Rows from block 2 of the text decoder, named by matrix and row number. Rows with one number belong to one attention dimension. Each number is 128 + 24 x the weight over its row's rms, rounded and kept within 0 to 255. All counts start at 0. After the name is the row's rms in percent of the matrix's.
# q: attention query (decoder.blocks.2.attn.q.weight, 256x256), inputs 86-171
# k: attention key (decoder.blocks.2.attn.k.weight, 256x256), inputs 86-171
q.215 093 [124 100 115 108 147 113 135 160 151 117 122 150 108 104 153 130 129 126 153 116 117 128 118 143 142 165  95 102 152 131 146 149 138 134  87 115  78 120 163 122 116 143 122 139 141 112 103 176 175 128 151 155 141 181 121 103 121  94 166 109 107 105  99 174 147 159 142 154 147 136 147 126 132 156 117 145 102 149 126 137  88 189 174 168 113 173]
k.215 096 [163 177 120 119 102 132 140 145 114 132 113 146 127 132  73 118 145 168 107 142 145 122 164 111  79 142 149  99  89 140 110 115 146 170 128 139 155 118 118 111 140 120 122 149 126 109 155 124 189 126  84 168 122  68 115 105 125  83 127 150 143 116 111 148 140 124 111 103 135 127 116 100 130 117 158 150 173 143 124 155 123 129 121  93 159 122]
q.216 111 [128 131 136 125 117  94 102  95 119 139 156 114 151 154 112 130 137 124 114 129 155  95 127 140 133 178 168 148 116 132 115 129 144 146 140 126 123 103 153  95 119 160 133 165 155 131 126  84 143 128  84 118 166 111 135  85 114 102  65 156 124 139  99 129 166 127 101 147 126 137 121 111  91 140 116  75 138 120 161 118  71  85 124 128 154 134]
k.216 103 [142 161 151 124 163  92 143 152  78 125 167 143 104 147 106 137  89 106 142 116 140 160 149 147 124 109 145 129 106 181 142 152  97 102 147 107  73 127 111  96 100 164 162 197 102 156 145 121 152 109 116 126 125 148 148 152 128 121 121 171  99 152 150 157 110 173  95 131 110 143 123 127 128 127 120 161 124 123  83 136 113 118 115 128 112  95]
q.217 099 [149 123  98 129 128  99  94 123 111 155 125 168 176 110  94 122 165 125 112 141 184 139 131 131  86 161 139 144 179 147 100 153 118 106  69 116 115 126 184 176 151 148 110 128 138  91 163 116 142 127 129 124 114 131 100 136 136  91 107  88 115 147 133 156 103 177  91 188 138 115 139 103 128 112 177 130 144 156 122 164  93 129 125 134 157 176]
k.217 102 [107 143 119 142 137 124 159 147 158 125 129 134 134 161 117  96 123 140 102 141  62 127 141 105 134  91 124  97 126 128 104 141 142 110 158 174 111 111 109 153  90 110 102 142 111 135  82 144  81 138 116 119 152 116 106 156 107 132 105  94 116 137 124 118 134 116 165 134 155 141 153 181  78  97 131  68  88  87 118 125 123 132 131 117 129 114]
q.218 101 [164 148  89 131 132 117 141 102 124 148 138  92 123 131 148 113 131 111  87 146 105 128 132 122  90 150 143 169 133  84 111 130 114 104  93 125 140 117 144 168 123  81 131 139 103 125 165 124  90 117 130 139 163 128 148 166 126 120 142 115  75 120  91 135 108 167 110 123 108 131 140 116 153 125 140 137  99 177 127 114  99 166 129 143 156 103]
k.218 099 [149 113  92 152 144  94 158 176 148  84 171  75 114 159 125 143 121  80 117 144 131 135 124 112  87  91 119 116 126 125 127 149 165 106 118 107 127 114 108 140 119  79 136 188 147  75 119 167 125 129 133 128 133 156 135 177 113 136 119 134 118 134 122 140 140  90 133 145 143 134 180 162  95 119  93  76 125  65 125 107 123 112 128 109 101 125]
q.219 102 [150 116  91 149 142 104 141 166 145 132 136 127 109 163 139 117 160 178 104 135 115 122 132 137  97  86 103 131 123 163 118 106 143 171 170 132 111  83 100 117 115 123 159 116 110 127 145 123 146 106 111 141 126 120 131 155 128 169 137 120 161 145 124  99 129 129 154 164 138 114  99 140 107 109 144 127 153 174 114  91  97 111 132  97 106 124]
k.219 090 [160 147 104 151 157 123 150 122 128 138 147 125 127 145 135  88 181 147 108 185 153 149 162 120 137 132 126 110 136 128 147 124 123 137 143 133 128 169 133 176 108 107 169 137  99 107 137 104  91 125 100 124 133 123 136 135 124 104 197 142 129 159 140 125  90 157 153 113  63 126  92 137 144 142 112 147 119 125 133  92  96  90 127 151 126 126]
q.220 100 [123 187  94 119 176 132 147 135 164 126 120  84 189 142 143 141 105 113 123  82  96 100 117 117 149 134 128 133 102 113 131 118 119 129 100 161  87 127 164 101 120 151 157 149 132 116  76 107 152 119 156 136 139 109  91 110 144 121 130 121 161 130 166  89 137 137 127 122 104 135 136 174 129 135 105 108 122 119 121 143 116 135 156  99 180 160]
k.220 095 [135 101 151 169 136 114 111 146 118 105 116 148 123 116 149 105 138 125 148 170  83  76  98 135 122 127  76  69 125 120 141 146 122 100 137 148 140 125 140 165 159 125 150 171 140 124 145  97 131 137 119 102 147 143 120 164 133 171 164 118  81 116 111 106 144 124 132  90 154 123 112 141 127  92 144 132 116 103 131  93 136 118 143 139 128 151]
q.221 092 [105  95 110 127 132 167  97 108 102 115 179 140 129 139 138 129 148 158  96 142 164  86 123 127  81 143 124 100  86 118 102 126 148 150 137 146 104 136  80 140 148 126 124 112 179 122 147 121 160 139  93 157 138 139 119 142 124 126 122 126 118 144 112 100 139 127 129 116 153 142 114 121 113 112 106  95 135 106 116  90 155 138 122 124  92 160]
k.221 100 [130 128 100  91 107 115 115 137 130 144 175 135 123 169 136 121 153 123 137 123 174  98 151 111 117  99  91 173 115 132 128  92 114 134 120  97 156 157 147 136 109 132 158 131  76 133 115  93 111 155 110 106 135 123 122 118 111 136 112 162 127 143 136  84 164 141  86 123 116 120 114 133 142 115 111 181 161 188 139 141 137 158 113  95 143  96]
q.222 083 [ 90 134 127 121 149 140 103 125 155 162  95 134  99 141 144 127 143 125 122 194 161 161 135 101 108 104 173 155 150 131 133  95 163 151 139 155 165 169  97 163 145 130 102 134 109 112 123 112 126 170 123 139 153 106 105 116 188  90 144 138 132 104 116 102 111 140 111  93 137 148 141  95 118 110 114 106 176 163 125 137 146  77 148 150 118 156]
k.222 090 [140 127 137 129  99 141 165 116 123 132 149 136 104 108 131 112 138 156 117 136 117  77 171 114 142 120 121 156 156 139 161 119 149 137 184 146 115 121  95 110  93 176 193 103 132 123 107 137 117 104 129 154  95 128 133 128 128 135 121 152 130 148 164 123 132 170 120  65 114 152 115 134 113 152 114 135 144  52 148 118  88 126 101 147 140  45]
q.223 092 [152  91 128 118 131 137 124 116  91 119  85 163 138 120 151 157 148  77 134 156 162 153 119 119 155 126 125 116  79 105 121 107 141 120 101 159 113 112 151 122 138 132 207 146  97 156 162 125 150 125 128 123 134 121 138 145  99 148 106 141 174 128 159 105 115 105 118 131 144 148 145 146 166 139 125 133 125 152  89 156 130 102 140  90 157 157]
k.223 085 [113 168 121 131 118 131 113 126 155  82 139 102 114 140 135 155 121 163 142 142 125 118 159  89 111 127 102 130 152 124 116 127 131 101 107 108 118 183 135 130 105 133  67 123 127 106 159  91 120 149 112 116 147 113 144 127 141 128 127 145 117 105 107 143 119  99 142 151 121 129 110 157 117 100 161 121 121 148 137 122 155 146 149 173 137 120]
q.224 103 [166  86 139 122 135 129 138 106  91 127 142 133 128 146 103 175 162 118 114  91 149 140 167 157 116 161 118 167 135 137 145 139 134 104  94 126 151 139 156 125 140 141 185 115 124 159  96 110  92 158 138  92 158  93 143 119  76 149  95 115 121 122 162 130 129 149 135 123 101 174 159 168 109 159 108 109 143 103 164 138 153 109 117 103 143 112]
k.224 105 [110 138 136 102 147  88 166 105 141 133 121 120 119  96 109 131 147 116 133 164 147 120 123 105 116 115 107 126 101 125  90 114 118 118 122 140 110 127 101 147 148  89 108 191 138 107 146  92 123 138 104 153 140 174 155  90 141 145 145 110 168 124 164 141 117 122 123 163 114 112 152 120  85 150 115 100 166 183  88 109 148 121 153 132 139 165]
q.225 097 [164 117  78 130 151 163 123 103 114 129  65 134 109 185 144  99 133 128 112 114 181  90 133 133 149 127 146 137  98  84 148 183 155 125 147 122 128 117 105  71 112 133 164 132 182 137 117 128  93 133 142 137 125 160 141 155 124 108 124 141 153 169 104 121 152 102 125  87  94 167 172 148  87 113 176 158 140 146 112 156 137 145 142 123 117 115]
k.225 098 [135 110 123 126 168 133 131 101 119  99 133 131 120 148 117 168 136 129 105 137 153 133 134 141 149 157  98 115 195 131 112  78  92 129 150 140 106 132 207 129 118 111 116 131 107 127 145 109 112 121 106  90 162 150 112  97 108 106 158 109 126 112 152 123 172 126 117 143 136 140 135 161 147 170 121 118 143 134 114  92 101  65 124 135  80 121]
q.226 106 [ 90 141  98 159 122 170 117 129 168 108 101 121 154 158  87 142 132 144 122 127 148 128 111 132 120 149 164 156 169 148 118 132 147  86 166 137 155 135 120 117 180 122 155 145 105 148 136  91 129 124 118 146 129 126 126 156 121 121 119 116 114 139 158 139 170  91 127 101 135 131 154 128 141 138  84 110 105 147  84 131 138 174 141 132 166 131]
k.226 112 [114 137 149 134 133 107 121 104 146 165 107 114 178 145 108 132 166 111 134 143 112 153 136 106 141 108 123 131  99 161 131 137 106 111 125 141 131 115 140 136 105 140 121 120  93  71 115  85 144 139 125 109  76 133 123  95 154 125 131 149 109 136  71 158 121 169 123 115  86 130 144 106 173 189 169 144 144 112 131 110 102 150 153  91 119 103]
q.227 114 [106 179 121 149 201 115 135 137 160 126 163 122  96 110 128 133 122 127 136 140 158 113 112 116  93 172 112 129 165  99 108  90 152 137 114 132 165 135 137 108 139 120 121 150 117 117 111 153  90 126 123 116 143 126 170 129 128  97 156 175 141 156  98 142 150 116 157 106  80 128 159 147 138 104 101  75 165 123 174 105 135 126 114 118 137 124]
k.227 111 [134  96 163 102 126 147 140 106  70 146 165 135 134 111  95 150  91 142 117 134 133 132 132  79  93 109  80 158 114 132 150 123 139 118 130 134 133 122 109 124 132 148 130 135 115 172 132 143 101  86 118 128 142 130 133  95 100 173 144 122 104 102 127 135 157 122 148 132 166 141  82 120 142 152 136 105 103 144 145 115 140 115  83 123 140 124]
q.228 106 [ 79 104 130 126  91 148 133 165 108 132 127 116 150 129 128 101 157 127 114 149 138 141 126 127 136 101 193 144 112 117 114 114 143 142 118 107 121 144 138 118 183  93 142 127  84 180 143 142 141 168 120 183 150  84 162 110 100 138 155 144  91 144 103 109 102 117 111 113 131 155 150 179 134 115 127 174 126  79 151 137 118  98 116 127  92 147]
k.228 101 [118 126 137 150 135 140 167 133 132 166 123 127 153 100 122 108 144 132 120 109  90 110 151 163 145  92 144 117 100 160 108 133 126 130 164 129 127 117 162 133 139 140 107 106 134 129 101 122  99 138 112 183  74 148 125 122 184 101 124 136 165 143 127 122 134 151 128 154 125  96 113 105 165 157 119 113 122 131  63 166 149 144 170 105 168 160]
q.229 105 [128 118 152 116 157 107 138 154 137 138 137 156 150 121 171 132 103  91 174 126 136 163 133 125 111 136  93 126  67 106 139 167 120 143 149 158  92 134 118 147 107 104 109 130 139 169 148 106 138 125 132 135  96 126 114 148 124 147 155 147  95 137 121 104 171 150 111 152  99 102 140  85 127 134 141 148 148 146 109 105  96 113 156 199 120  84]
k.229 102 [123 133 118 124 140 178 137 177 120 143 130  95 145 128 114 118 119 106  87 149 125 114 100 149 172 124 104 135 107 176 143 128 130 158 112 125 130  76 126 133 171 173 110 129 151 111 146 165  79 128 120 146 140  91 151  82 110 108 126 115 138 149 113 119 149 148 113 134  89 114 135  93 111 163 128 125 151 139 141 200 101 113 110 125 133 122]
q.230 105 [165 119 140 113 119  90 126 126 155 146 127 127 114  94 185 144  99 124 159 167 152 188 115 106  89 142 137 119 152  91 176 113 128 139 131 116 132 148 156  91 135 129  92 192  98 108 164 157 159 133 110  88 122 171 119 118 130 147 125 123 105 112 103 119 152 149 140 146  67 134 117 127 155 126 107 146 156  92 181 101 131 123 133 119 111 105]
k.230 111 [131  89 159 170 115 162 114 164 112 118 115 112 114 128 102 137 151  69  96 169 138  81 103  56 141 135 134  84 140 173 117 149 163 152 132 127  93 104 104 133 127 139 152 141 158 122 150 130 148 137 114 124  89  98 127 110 130 123 126 135 113 156 135 158 174 146 168 109  98 155 124  95 134 131 145  96 189 123 157 127 148 168 153 136 152 113]
q.231 095 [157 144 191 117 121 167 129 159 101 118 180 120  97 152 175 105 154 132 144 137 160 112 146 124  91  79  95 103 139 117 139 107 164 122 138 158 130 103 141 109  79 133  95 133 133 108 136 150  99 118 116 119 128 198  61 128 162  89 166 104 159 133 125 131 164  88 111 120 161  89 117 103 103 144 114 168 160  97 121 131 127 101  95 146 136 135]
k.231 104 [139  92 148 108 136 132 132 142 102 128 118 136 123 162 135 143 107  83 109 126 124 125 129 165 100 116 113 140 155 141  90 154 107 103 129  94 116 130 142 139 158 135 113 122 106 151 142 156 134 131 107  89 147 143 118 119 132 167 151 137 126 123 138  49 130 146 125 186 102 135  65 118 148 150 156 125 138 127 174 106 158 106 164 135 150 129]
q.232 117 [149 119 128 100 127 158 103  99  74 127 118 119 137 109 162 150 128 137 141 116 123 134 145 123 125 122 108 145 165 107 130 177 192 124 106 102 138 148  86 154 132 140 128 125 166 116 138 137 108  95  96 179 116 118  89  92 105 150 130 111 115 141 135 155 151 145 105 117 168 148 109 157 122 126 133 159 111 158 132 108 127 121  92 155 101  70]
k.232 111 [100 140 173 135 139 164 153 130 150 149 107 147 117 161 143 126 142 114 122 155 158 132 118 106 141 110 107  92 136 104 163 115 121 126 126 173 140  87 142 129 103 150 121 127  88 126 136 140 134 170 118  68 164 138 149 121 117 124 110 148 127 160 134 144  87 170 131 122  88 177 194 143 127  87 116 118 123 109 138 143 112  87 108 110 148 139]
q.233 105 [142 179 158 138 112 132 159 163 133 159 135 148 111 130 130 117 116 126 111 108 104 111 170 148 154 129 141 148 191 155  97 119 130 126 121 123 168 131 169 146 118 127 152 117 165 116 116 134  87  95 156 199 143  90 161 127 169 161 116 127 155  86 105 136 112 151 142 128 132 105 171 116  92 157 110 119  76 114 133 129 131  88 139 121 172  82]
k.233 098 [138 138 114 110 154 105 152 130 146 153 154 150 131  64 111 136 119 132 125 111 151 119 129 148  87 116 133  93 156  96 144 146 129 121 158 130  64 101  82  80 127  91  97 152 137  96 123 116 126 117 134 155 124 102 147 138 182 131 145  91 157 131 179 108 126 145 152 144 161 111 144 146 126 131  83 120 126  99  77 172 119 146 105 169  90 156]
q.234 100 [129 124 128 128 144 108 120 147 160 123 120 133 115 142 154 149 139 123 151 123  93 161 117 134 125  56 162 100 104 149 117 120  92 109 149 126 104 115 103 177 141 182 126 102 176 121 114 121 121 148 116 119 125 133 128  97 177 130  97  83  98  82 143 120 169 158  85 102 140 113  66  91 161 119 128  92 181 151 123 119 171  88 147 130 157  86]
k.234 103 [155  99 116  89  53 151 126  95 160 114 101 157  94 141 135 159 132 142  99 103 135 101 168 129 110 169 124 112 161  94 172 100 168 112 104 154 142 146 144 139 142  86 108 103 123 113 103 118 172 123 117 115 152 122 123 161 137 114 147 155 123 125 100 110 134 134 166 103 124 121 136 148 110  93 148 174 134 147 124  83 128 167 115 103  94 159]
q.235 114 [103 128 129 112 129 108 143 125 128 126 172 107 104 117 128 125 129  88 153 124  91 119 165 110 150 161 117 125 116 122 162  90 122 127 125 138 132 106 101 149 119 130  84  96 118 148 184 126 148  96 143 142 126 128  92 108 102 126 131 123 154 118 111 170 126 142 166 110 115 127 148 130 122 125 176 128 133  87  96 145 138 117 150 161 141 142]
k.235 112 [163 140 102 107 122 121 110 156 150 139  67 101 120 132 134 167 109 151  93 118 176 123 150 128 119 185 150 158 162 157  87 147  78 147  82 103  84 109 127 110 193 119  88 121 131 126 126 143 103 110 166 117 154 140 109 141 133 116 139 151 151  89 118  81 128 127 102 192  68 113 160 107 139 168 129 138  71 147 157 154 123 117 152 110 123 141]
q.236 107 [157 132 103 105  97 141 141 132 114 163 146 111 138 111 100 111 128 139 138  78 144  85 123  91 100  70 150 148 138  95 137 163 120  78 128 114 138 117 179 167 147 133  92 109 147 129 119  98 139 185 136 174 125 112 131 123 113 138 106 113 127  75 141 112  96 157 116 114 199 100 116 133 117 133 129 112  89 127  73 156 129 174 125 147 113  89]
k.236 107 [121 157 122 161 140  99  78 154 166 140 108 140 186 136 119 106 144 146 146 118 132 130  95 154 151 123 140 117 145 157 108 109  80 155  89 109 150 130 133 127 102 133 144 148 127 108 121  94 101  91 107 123 130 119 141 157 140  98 155 133 107  98 105 112  98 108 122 107 104 143 104 195 115 118  77 149 136 110 110 133 152 136 150 142 120 157]
q.237 093 [ 93 156 129 117  96 112 134  89 124 121 117 156 153 150 146 121 119 119 121  97  98  87 132 154  93 122 102 120  99 130 116 137 117 116 126 102 125 137 102  94 110 112 109 151  99 111 126 112 169 143 148 117 131 126 110 131 140 117 149 162 106 168 119 101 111 130 116 168 130 146 160 174  96 145 141 169 121 106 160 151 118 136 137 124 126 104]
k.237 087 [123 129 134 141 114  92 152 120 141 136 159 146 135 114  90 128 113 122 158 138 134 149 163 180 138 127 108 137 113 130  68 127  86 126 130 143 127 116 146 162 137 135 163 109 135 152 112 104 119 143  82 176  65 134 129 145 138 128  97 113 126 171 102 122 162 129 138 131  83 134 158 148 123 147 119 151 141 122 136 101  84  97 111  81 109 139]
q.238 103 [107 111 121 140 133 128 157  89 170 122 149 122  95  90 144 118 125 110 141 165 141 121 121 123 105 155 118 163 125  94  80  82  86 142 142 177 150 162 123 123  95 158 117 142 104 138 152 130 177 118 151 144 131 136 128 132  84 111 128 128 116 141 117 141 126 129 142 128 155 132 121 153 113 100 132 150 119 154 116 164  95 140 138 154 102 151]
k.238 103 [168 157 145 104 147 136 158 126 129 138 120 108 107 122 117 124 134 130  90  90 111 141 148 153 156 118 108  78 147 131 152 144 135 141 158 142 164 110  97 115 119 152 110  67 118 134 183 158 102 133 137 142 160 140  96 120 133 176 142 139 142 115 127 124  83 112 122 116 132 125 124 186 116 174 133 115 126  96 178 130 125 108 114  61 106 135]
q.239 104 [131  89 118  77 153 124 113 137 135 143 105 123 113 155 141 135 106 145 159 150  99 135 123 172  74 131 145 119 102 156 120 103 135 176 132 110 107 154 141 128 159 150 128 144 163 157 109 123 127 134 128 147  84 101 105 103 163 140 111  98 121 124 136 109 173 117 130 118 179 172 117 134 140 106 133 157 138 116 108 160  73 168 134 102 155 107]
k.239 102 [160 162  90 124 110 137 114 146 103 113 159 138 121 105 120 137 150 134  82  98 159 109 107 121 147 158 122 103 148  97 115 118 131  83 131  95 125 175 144 139 160 156 126  88 103  77 123 104 126 144 117 137 131 135 141 117 132 114 130 170 143 108 172 103 109 114 132 129 107 116 174 153  84 125 119 135 118  72 112 121 126 131 125 129 184  92]
q.240 105 [112 131 147 134 128  97 141 130 156  98 160 125 117 115 122 168 106 113 130 151  83 118 158 161 129 163 134 163 186 107 156 116  82 132 117 142 127 145 129  89 132 154 126 132 129 149  73 106 141 140 148 112 109 116 145 106 140 110 164 168 130 130 111 116 102 113 149  82 125 115 150 170 138 147 116 117 104 167  54 124  91 166 140 139 115 119]
k.240 098 [149 131 113 110 120 174  97 129 115 157 161 120 144  99 100 133  87 166 175 135 127 137 135  98 144 167 129 147 163 129 119 125 117 135 133  88 117 133 145  82 151  93 120 110 140 148 188 117 105 135 121 144 130 143 141 114 121 151 134 127 114 143 130 165 120 157 101 120 211  83 119 127 104  97 117 123 105 138 155 134 102 115 116 119 163 141]
q.241 094 [130 113 123 162 151 114 136  77 115 137 146 143 137 111 174 152 149 103 130 145 123 128 139 132 151 110 104 127  75 103 101 143 129 100 163 116 180  83 117 143  99 162 123  83 111 123 118 152 113 159 170 173 130 102 139 114 170 185 127 138 110 120 139 144 123 111 109 182  58 138 132 117 125 153 140 115 112 126 115 113 117 114 149 125 103  82]
k.241 107 [126 128 112 131 118 132 139 148 114 121  98 144 103 102 147  85 110 153 105 137 141  97 127  95 112 101 120 115 102 145  92  80 141  91 163 140 120 131 120  88 135 126 168 133 147 144 102 154 138 102 171 106 159 130 118 141 123 100 158 132 114 144 123 143 141 154  97 116 134 131  93 122 114 119 104 127 127 176 126 168 124 108  94 157 105 139]
q.242 094 [114 153 149 118 192  81 177 201 116 131 143 133 151 124 121  98 112  96 148  74 144 160 137 108 113  88 118 111 130 134 122 142  80 136 133 137 131  93 116 152 177 136 136 128 115 135 136 123 135 141 146 130 121 110 116 145 138 115 128 101 110 151 149 107 161 129 100 147 105 100 107  90 179 125 148 115 102 170  99 115 114 165 155 141 115  70]
k.242 096 [119 150  96 109 115 169 109 138 135 152  51 130 142 105 164  83 140  93 129 149 131 123 139 117 111 148 132 124  88 121 110  99 131 178 104 122 144 154 171  93 153 143 134 116  90  88 137  97  96 106 128 122 118 119  83 150  91 119 123  93 140 117 112 152 105 122 117 102 127 117 100  94 130 104 130 131 158 120 139 120 117 135 101 119 122 144]
q.243 092 [118 147 106 123 116 155 121 109 151 145 105 126 131 113  96  89 182 166 121 121 159 108 176 112 157 179 142 118 143 159 114 127 128 141 132 153 121 113 135  89  80 130 162 129 127 160  92 111 111 123  81 139 142 114 150 149 120  86 172 118 103 114 142 139 128  89 130 115 123 113 133 128 106 135  90 134 156 115 139 141 112 136 123 132 146 179]
k.243 100 [114 133 106 163 124 144 177  86 115 153 180  94 136 113 119  89  86 118 147 109 110 119 138 130 154 112 110 124 188 152 126 142  59 110 145  91 116 146 123  97 114 118 118 113 115  88 147 163 128 110  75 116 109 107  64 125 103 149 126 106 131 142 115 128 103 128  95 105 143 123 111 139 148 103 133 118 129 143 169 141 102 137  78 170 142 164]
q.244 091 [131 118 124 113 149 173 104 140 163 126 101 132 163 109 110 127 107 183 144  92 115 111 106 133 108 112 100 118 116 141 108 129 154 143 115 169 112 125 127 129 148 118 118 108 142 136 115 100 148 121 127  88 122 131 103 125 137 113 147 188 142 109 120 127 127 108 133  97 156 124 147 132 138 119 162  91 120 106 117 152 175 140 158 123 114 125]
k.244 094 [135 130  85 167 115 128 104 141 139 110  99 100 151 126 117 112 152 143 182 142 191 117 135 141 143 139 146 162 108 103 149 125  77 118  78 123 157 105 175 138  88 105 100 121 128 127 152 163 117 118 164 131 137 146 125 162 109  82 127 122 143 117 136 155 139 131 119 118 167 100 150 145 122 115  72 125 115 129 106 129 162  78  87 157 104 159]
q.245 102 [ 99 117 164 103 149 155 130 150 117 154 128 130 126 133 159 146 190  76 104 121 127 121 126 138 112 119 124 108 123 101 137 130 146 123 142 142 146 115 135 146 166 128 150 150  96 155 124 129 133 192 104 110 153 157 106 134 145 187 126 192 157 149 117 130 136 146 126 100 150 135 109  90 122 158 109 151 125 111 157 118  87 121 148  89 102 133]
k.245 104 [114 167 150 122 159  57 121 106 140 132 126 161 132 136 159 160 136 150 141 161 128 146 149 150 120 110 101 189  63 116 125 151 146 107 145 118 140 132  95 149 115 133 155  92 102 125 115  91 124 129 101 120 106 100 124 125 135 119 182 150 123 131 130 155 113 114 110 126 126 123  82 167 103 132 153 115 160 130 181 137 155 153 135 124 108 110]
q.246 099 [131 130  76 135 100 106 164 134 123 125 164 124 130 136 126 100 134 111 124 154 125  92 111  65 102 133 115 164 151 122 121 140 149 106 107 105  91 157 117 115 110 124 139 105 143 131  97 104 130 125 118 112 143 119 175 114  99 188 159 121 132  99 116 154 100 116  97 129 118  97 149 184 136 132 163 152 118 177 114 145 182 132  95 132 160 116]
k.246 099 [167 130  97 119 136 141 119 118 148 133 142 149 155 105 130 148 134 116 104 131 134 171 107 133 152 103 111 153 113 167  98 107 127 121 174 134 112  90 156 105 125 101 144 170 111 178 143 131  70 125 120 132 160 120 129  90 107 107 140 111 129 138 128 148 164  97 153  97  99 147  85 124 122 127  94 113 102 139 102  99 111 146 147 147 134 129]
q.247 123 [106 125  97 131 124 129 161 157 137 132 106 119 118 160 119 150 150 120 154 120 134 110  70 144 165 123 142 128 109 153  76 138  91 118 121 100 111 152 163 155 110 151 100 123 118 139 120 123 122 141 133 100 106 126 130 108 134 164 104 114 132 133 126 108 121 126 120 115  91 149 133 131 129 158  97 141 126 137 155 105 143 127 120 108 115 168]
k.247 113 [107 143 129 132 111 123 121 137 139 151  97 133 159  62 177 117 144 147  80 115 113 121 123 118 112 106 126 116 102 150 131 197 109 105 164 119 138 151 125 154 125 127 108  96 126 108 140 118 133 139 140 149 133 110 113 144 162 115 124 167 110 140 100 139 115  99 114  96 150 112 104 138 147 101 119 157 138 108  92 112 114 159 147 160 129 160]
q.248 096 [145 129 115 141 148 123 151 137 138 136 146 116 152 108 121 111  75 142 165 108  81 120 115 130  99 122 115 117 137 117 122 161 100 100 115 145 126 114 152 123 143  92 114 124 149 110 133  91 112 155 125 141 138 157 114 164 155 102 120 127 108 114 102 152 110 132 110  95 162 143 133 132 127 134 146 132 141 169  82 187 123 197 142 121 102 143]
k.248 094 [131 114 117 126 132  95 131 169 170 133 116 126 133 121 123  97 136 123 151  98 158 127 119 149 181 152 132 106  87  95 131 173 134 144 108  83 141 172 148 132 130 148  45 166  90 142 129 137 156 133 140 143  91 147 138 131 170 156 110  63 109 134 116  86 141 121 141 103  97 126 127 122 155 100 122 129 154 109 119  98 117 133 153 167 128 123]
q.249 096 [132  83  86 135 116 133 116 111 153 114 126 177 130 113 108 131 120 130  79 125 137 127 101 103 118 121 144 113 127 138 105 109 135 145  97 105 111 185 120 130 164 109  99 132 125 121 140 108 120 123 172 142 150  91 167 140 148 148 106 136 190 120 119 117 157 119 129 128  90 141 106 120  98 131 142 153 105 133 107 145 124 159 145  98  97 168]
k.249 106 [123 117  95  86 122 117 193 152 140 100 155 139 125 135 142 148 109 116 149 133 114 181 127 166 147 182 134 105 156 141 166 137 122 137 115 154 131 105 133  87 118 125 113 121 126 137 162 130 127 112 134 148  90 122 125 125 148 153 167 109 128 111 136  83 143 101 101 151 147 132 150 158  89 133  93 108  95 103 141 178 165 134 148 155 116 156]
q.250 099 [125 107 126 140 130 101 118 135 156 152 152 132 112 109  93 125 107 113 105 119 129 165 102 157  82 114 164 118  78 154 145 132 115  87 147 126 126 118 165 115 135  84 133  87 125  86 146 163 104 153  82  85 119 110 152 113 118 120 129 118 142 103 126 127 154 138 116 165 136 142 132 183 134 115 111 119 144  91 174 123 123 139 142  73 165 139]
k.250 102 [ 98 118  88 137 111  91 154 146 163  92 104 135 145  98 129  97 136 149 137 124 134  82 157 143 108  92 146 128  83 189  91 168 131  87 152 131 143 112 106 167 104 133 121 132 135 145 129 112 119  82 114  95  96  81 140 118  97 154  83 139  99 136 107 154 156 120 102 105  97 130  97  81 127 116 171 151 175 103 108 124 134 135 138 183  68 135]
q.251 099 [132 123  64 104 117 100 167 121 170 136 101 123 103 119 161 118 124 130  77 162  94 124 132 123 121 146 103 134 105 164  91 107 117  97  94 162 111 123 111 101 111 115 159 144  95 150 115 105 103 112  67 115  75 161 112 110 102 132 100 153 145 132  99 134 143 145 126  85 175 117 130 126 112 103 114 137 104 128 125 152 119 123 123 123 130  93]
k.251 103 [142 124 180 118 100 141 146 125 179 116 108 158 105 143 117 152 150 107 115 114 140 167 122 106  68 132 147 141  94 142 112 142 136  83 105 143 119 182 135 150  94 109 154 123 130 114 104 153 157 114 112  90 130 106 109 154 119 149 153 109 114  74 189 169 142 171 120 183 100 149 115 109 115 135 137 149 143 148 101 157 114 153 147 128 113 131]
q.252 099 [137 124 131 129  99 178 134 145 137 137 152 128 119 153  91 182  99 104  94 151 101 149 135 126 139  95 121 100 119 161 118  90  96 157  89 141 139 153 122 138 142 118 121 121 166 105 101 137 130 120 123 112 137  96 131 141 129 131 115 153 107 127 124 161 145  90  95 120 121 126 137 140 116 154 131 133  79 142  69 107 114 101 131  96 122 177]
k.252 102 [164 132 122 119 131 143 188 157 123 121 144 156 127 141 148 134 122 113 126  91 103  93 108 134 139 139 145 130 118 131  98 115 123 135 126 112 118 103 146 171 108 144 116 143 169 139 134 148 159 131 143 185 128 134 137 128  83 137 100 106 112 161 164 121 148 161 126 146 143 101 116 133  95 111 101 105 100 148 164 130 100 158 172 128 126 107]
q.253 124 [169 166 155 127 134 135 113 108 104 101 146 180 114 114 117 114 121 127 127 129 131 109 114  94  97 165 124 139 185 124 151 125 155 145 144 151 122  77 178 127 120 168 136 135 120 164 148  97 117  90  85 104 125 111 100 120 132  79 100 147 152 158 129 111 136 116 152 174 140 119 109 145 179 116  85 125 123 115 117 114 159  95  99 122 177 128]
k.253 123 [111 162 114 126 134 109 104 118  75 136 164 108 116 103 119 113 109 121 129 107  84 128 114 121  71 114 119 104 111 117 123  90 111 135 133 126 108 105  60  82 121 136 120 106 142  95  98 141 105 103 165 134 143 105 134 114 145 129 124 203 164 128 150 103  92 138  91 160 150 150 172  89  78 149 133 147  77 126 143 152 126  85 139 126 132 132]
q.254 087 [140 136 117 115  97 150 116 122 116 140  80 109 126 147 158  91 110 156 132 112 152 151 118 133 156 110  72 144 117 136 151 145 141 116 195 130 135 126 115 153  84 130 130 154 139 118 105  89 135 142 120 102 145 117 175  81 137 128 114 138 131 162 100 108 130 115 144 125 132 117 115 135 142 120 122  65 138 104 136 147 151 147 138 132 111  86]
k.254 090 [116 123 139 142 144 104 121 136 113  92 122 134 158 116 128 138 131 118 130 118 147 111  69 122 134 113 104 145 153 113 152 110 117 162 106 110  98 135 161  90 108 109 173 114 141 128  80 151 106 137 114  69 164  78 117 141 142 121 152  84 126 134 100 144 118 135  89 136  84 133 137 145 129 172 111  89 136 100 125 123 143 101  98 117 148 152]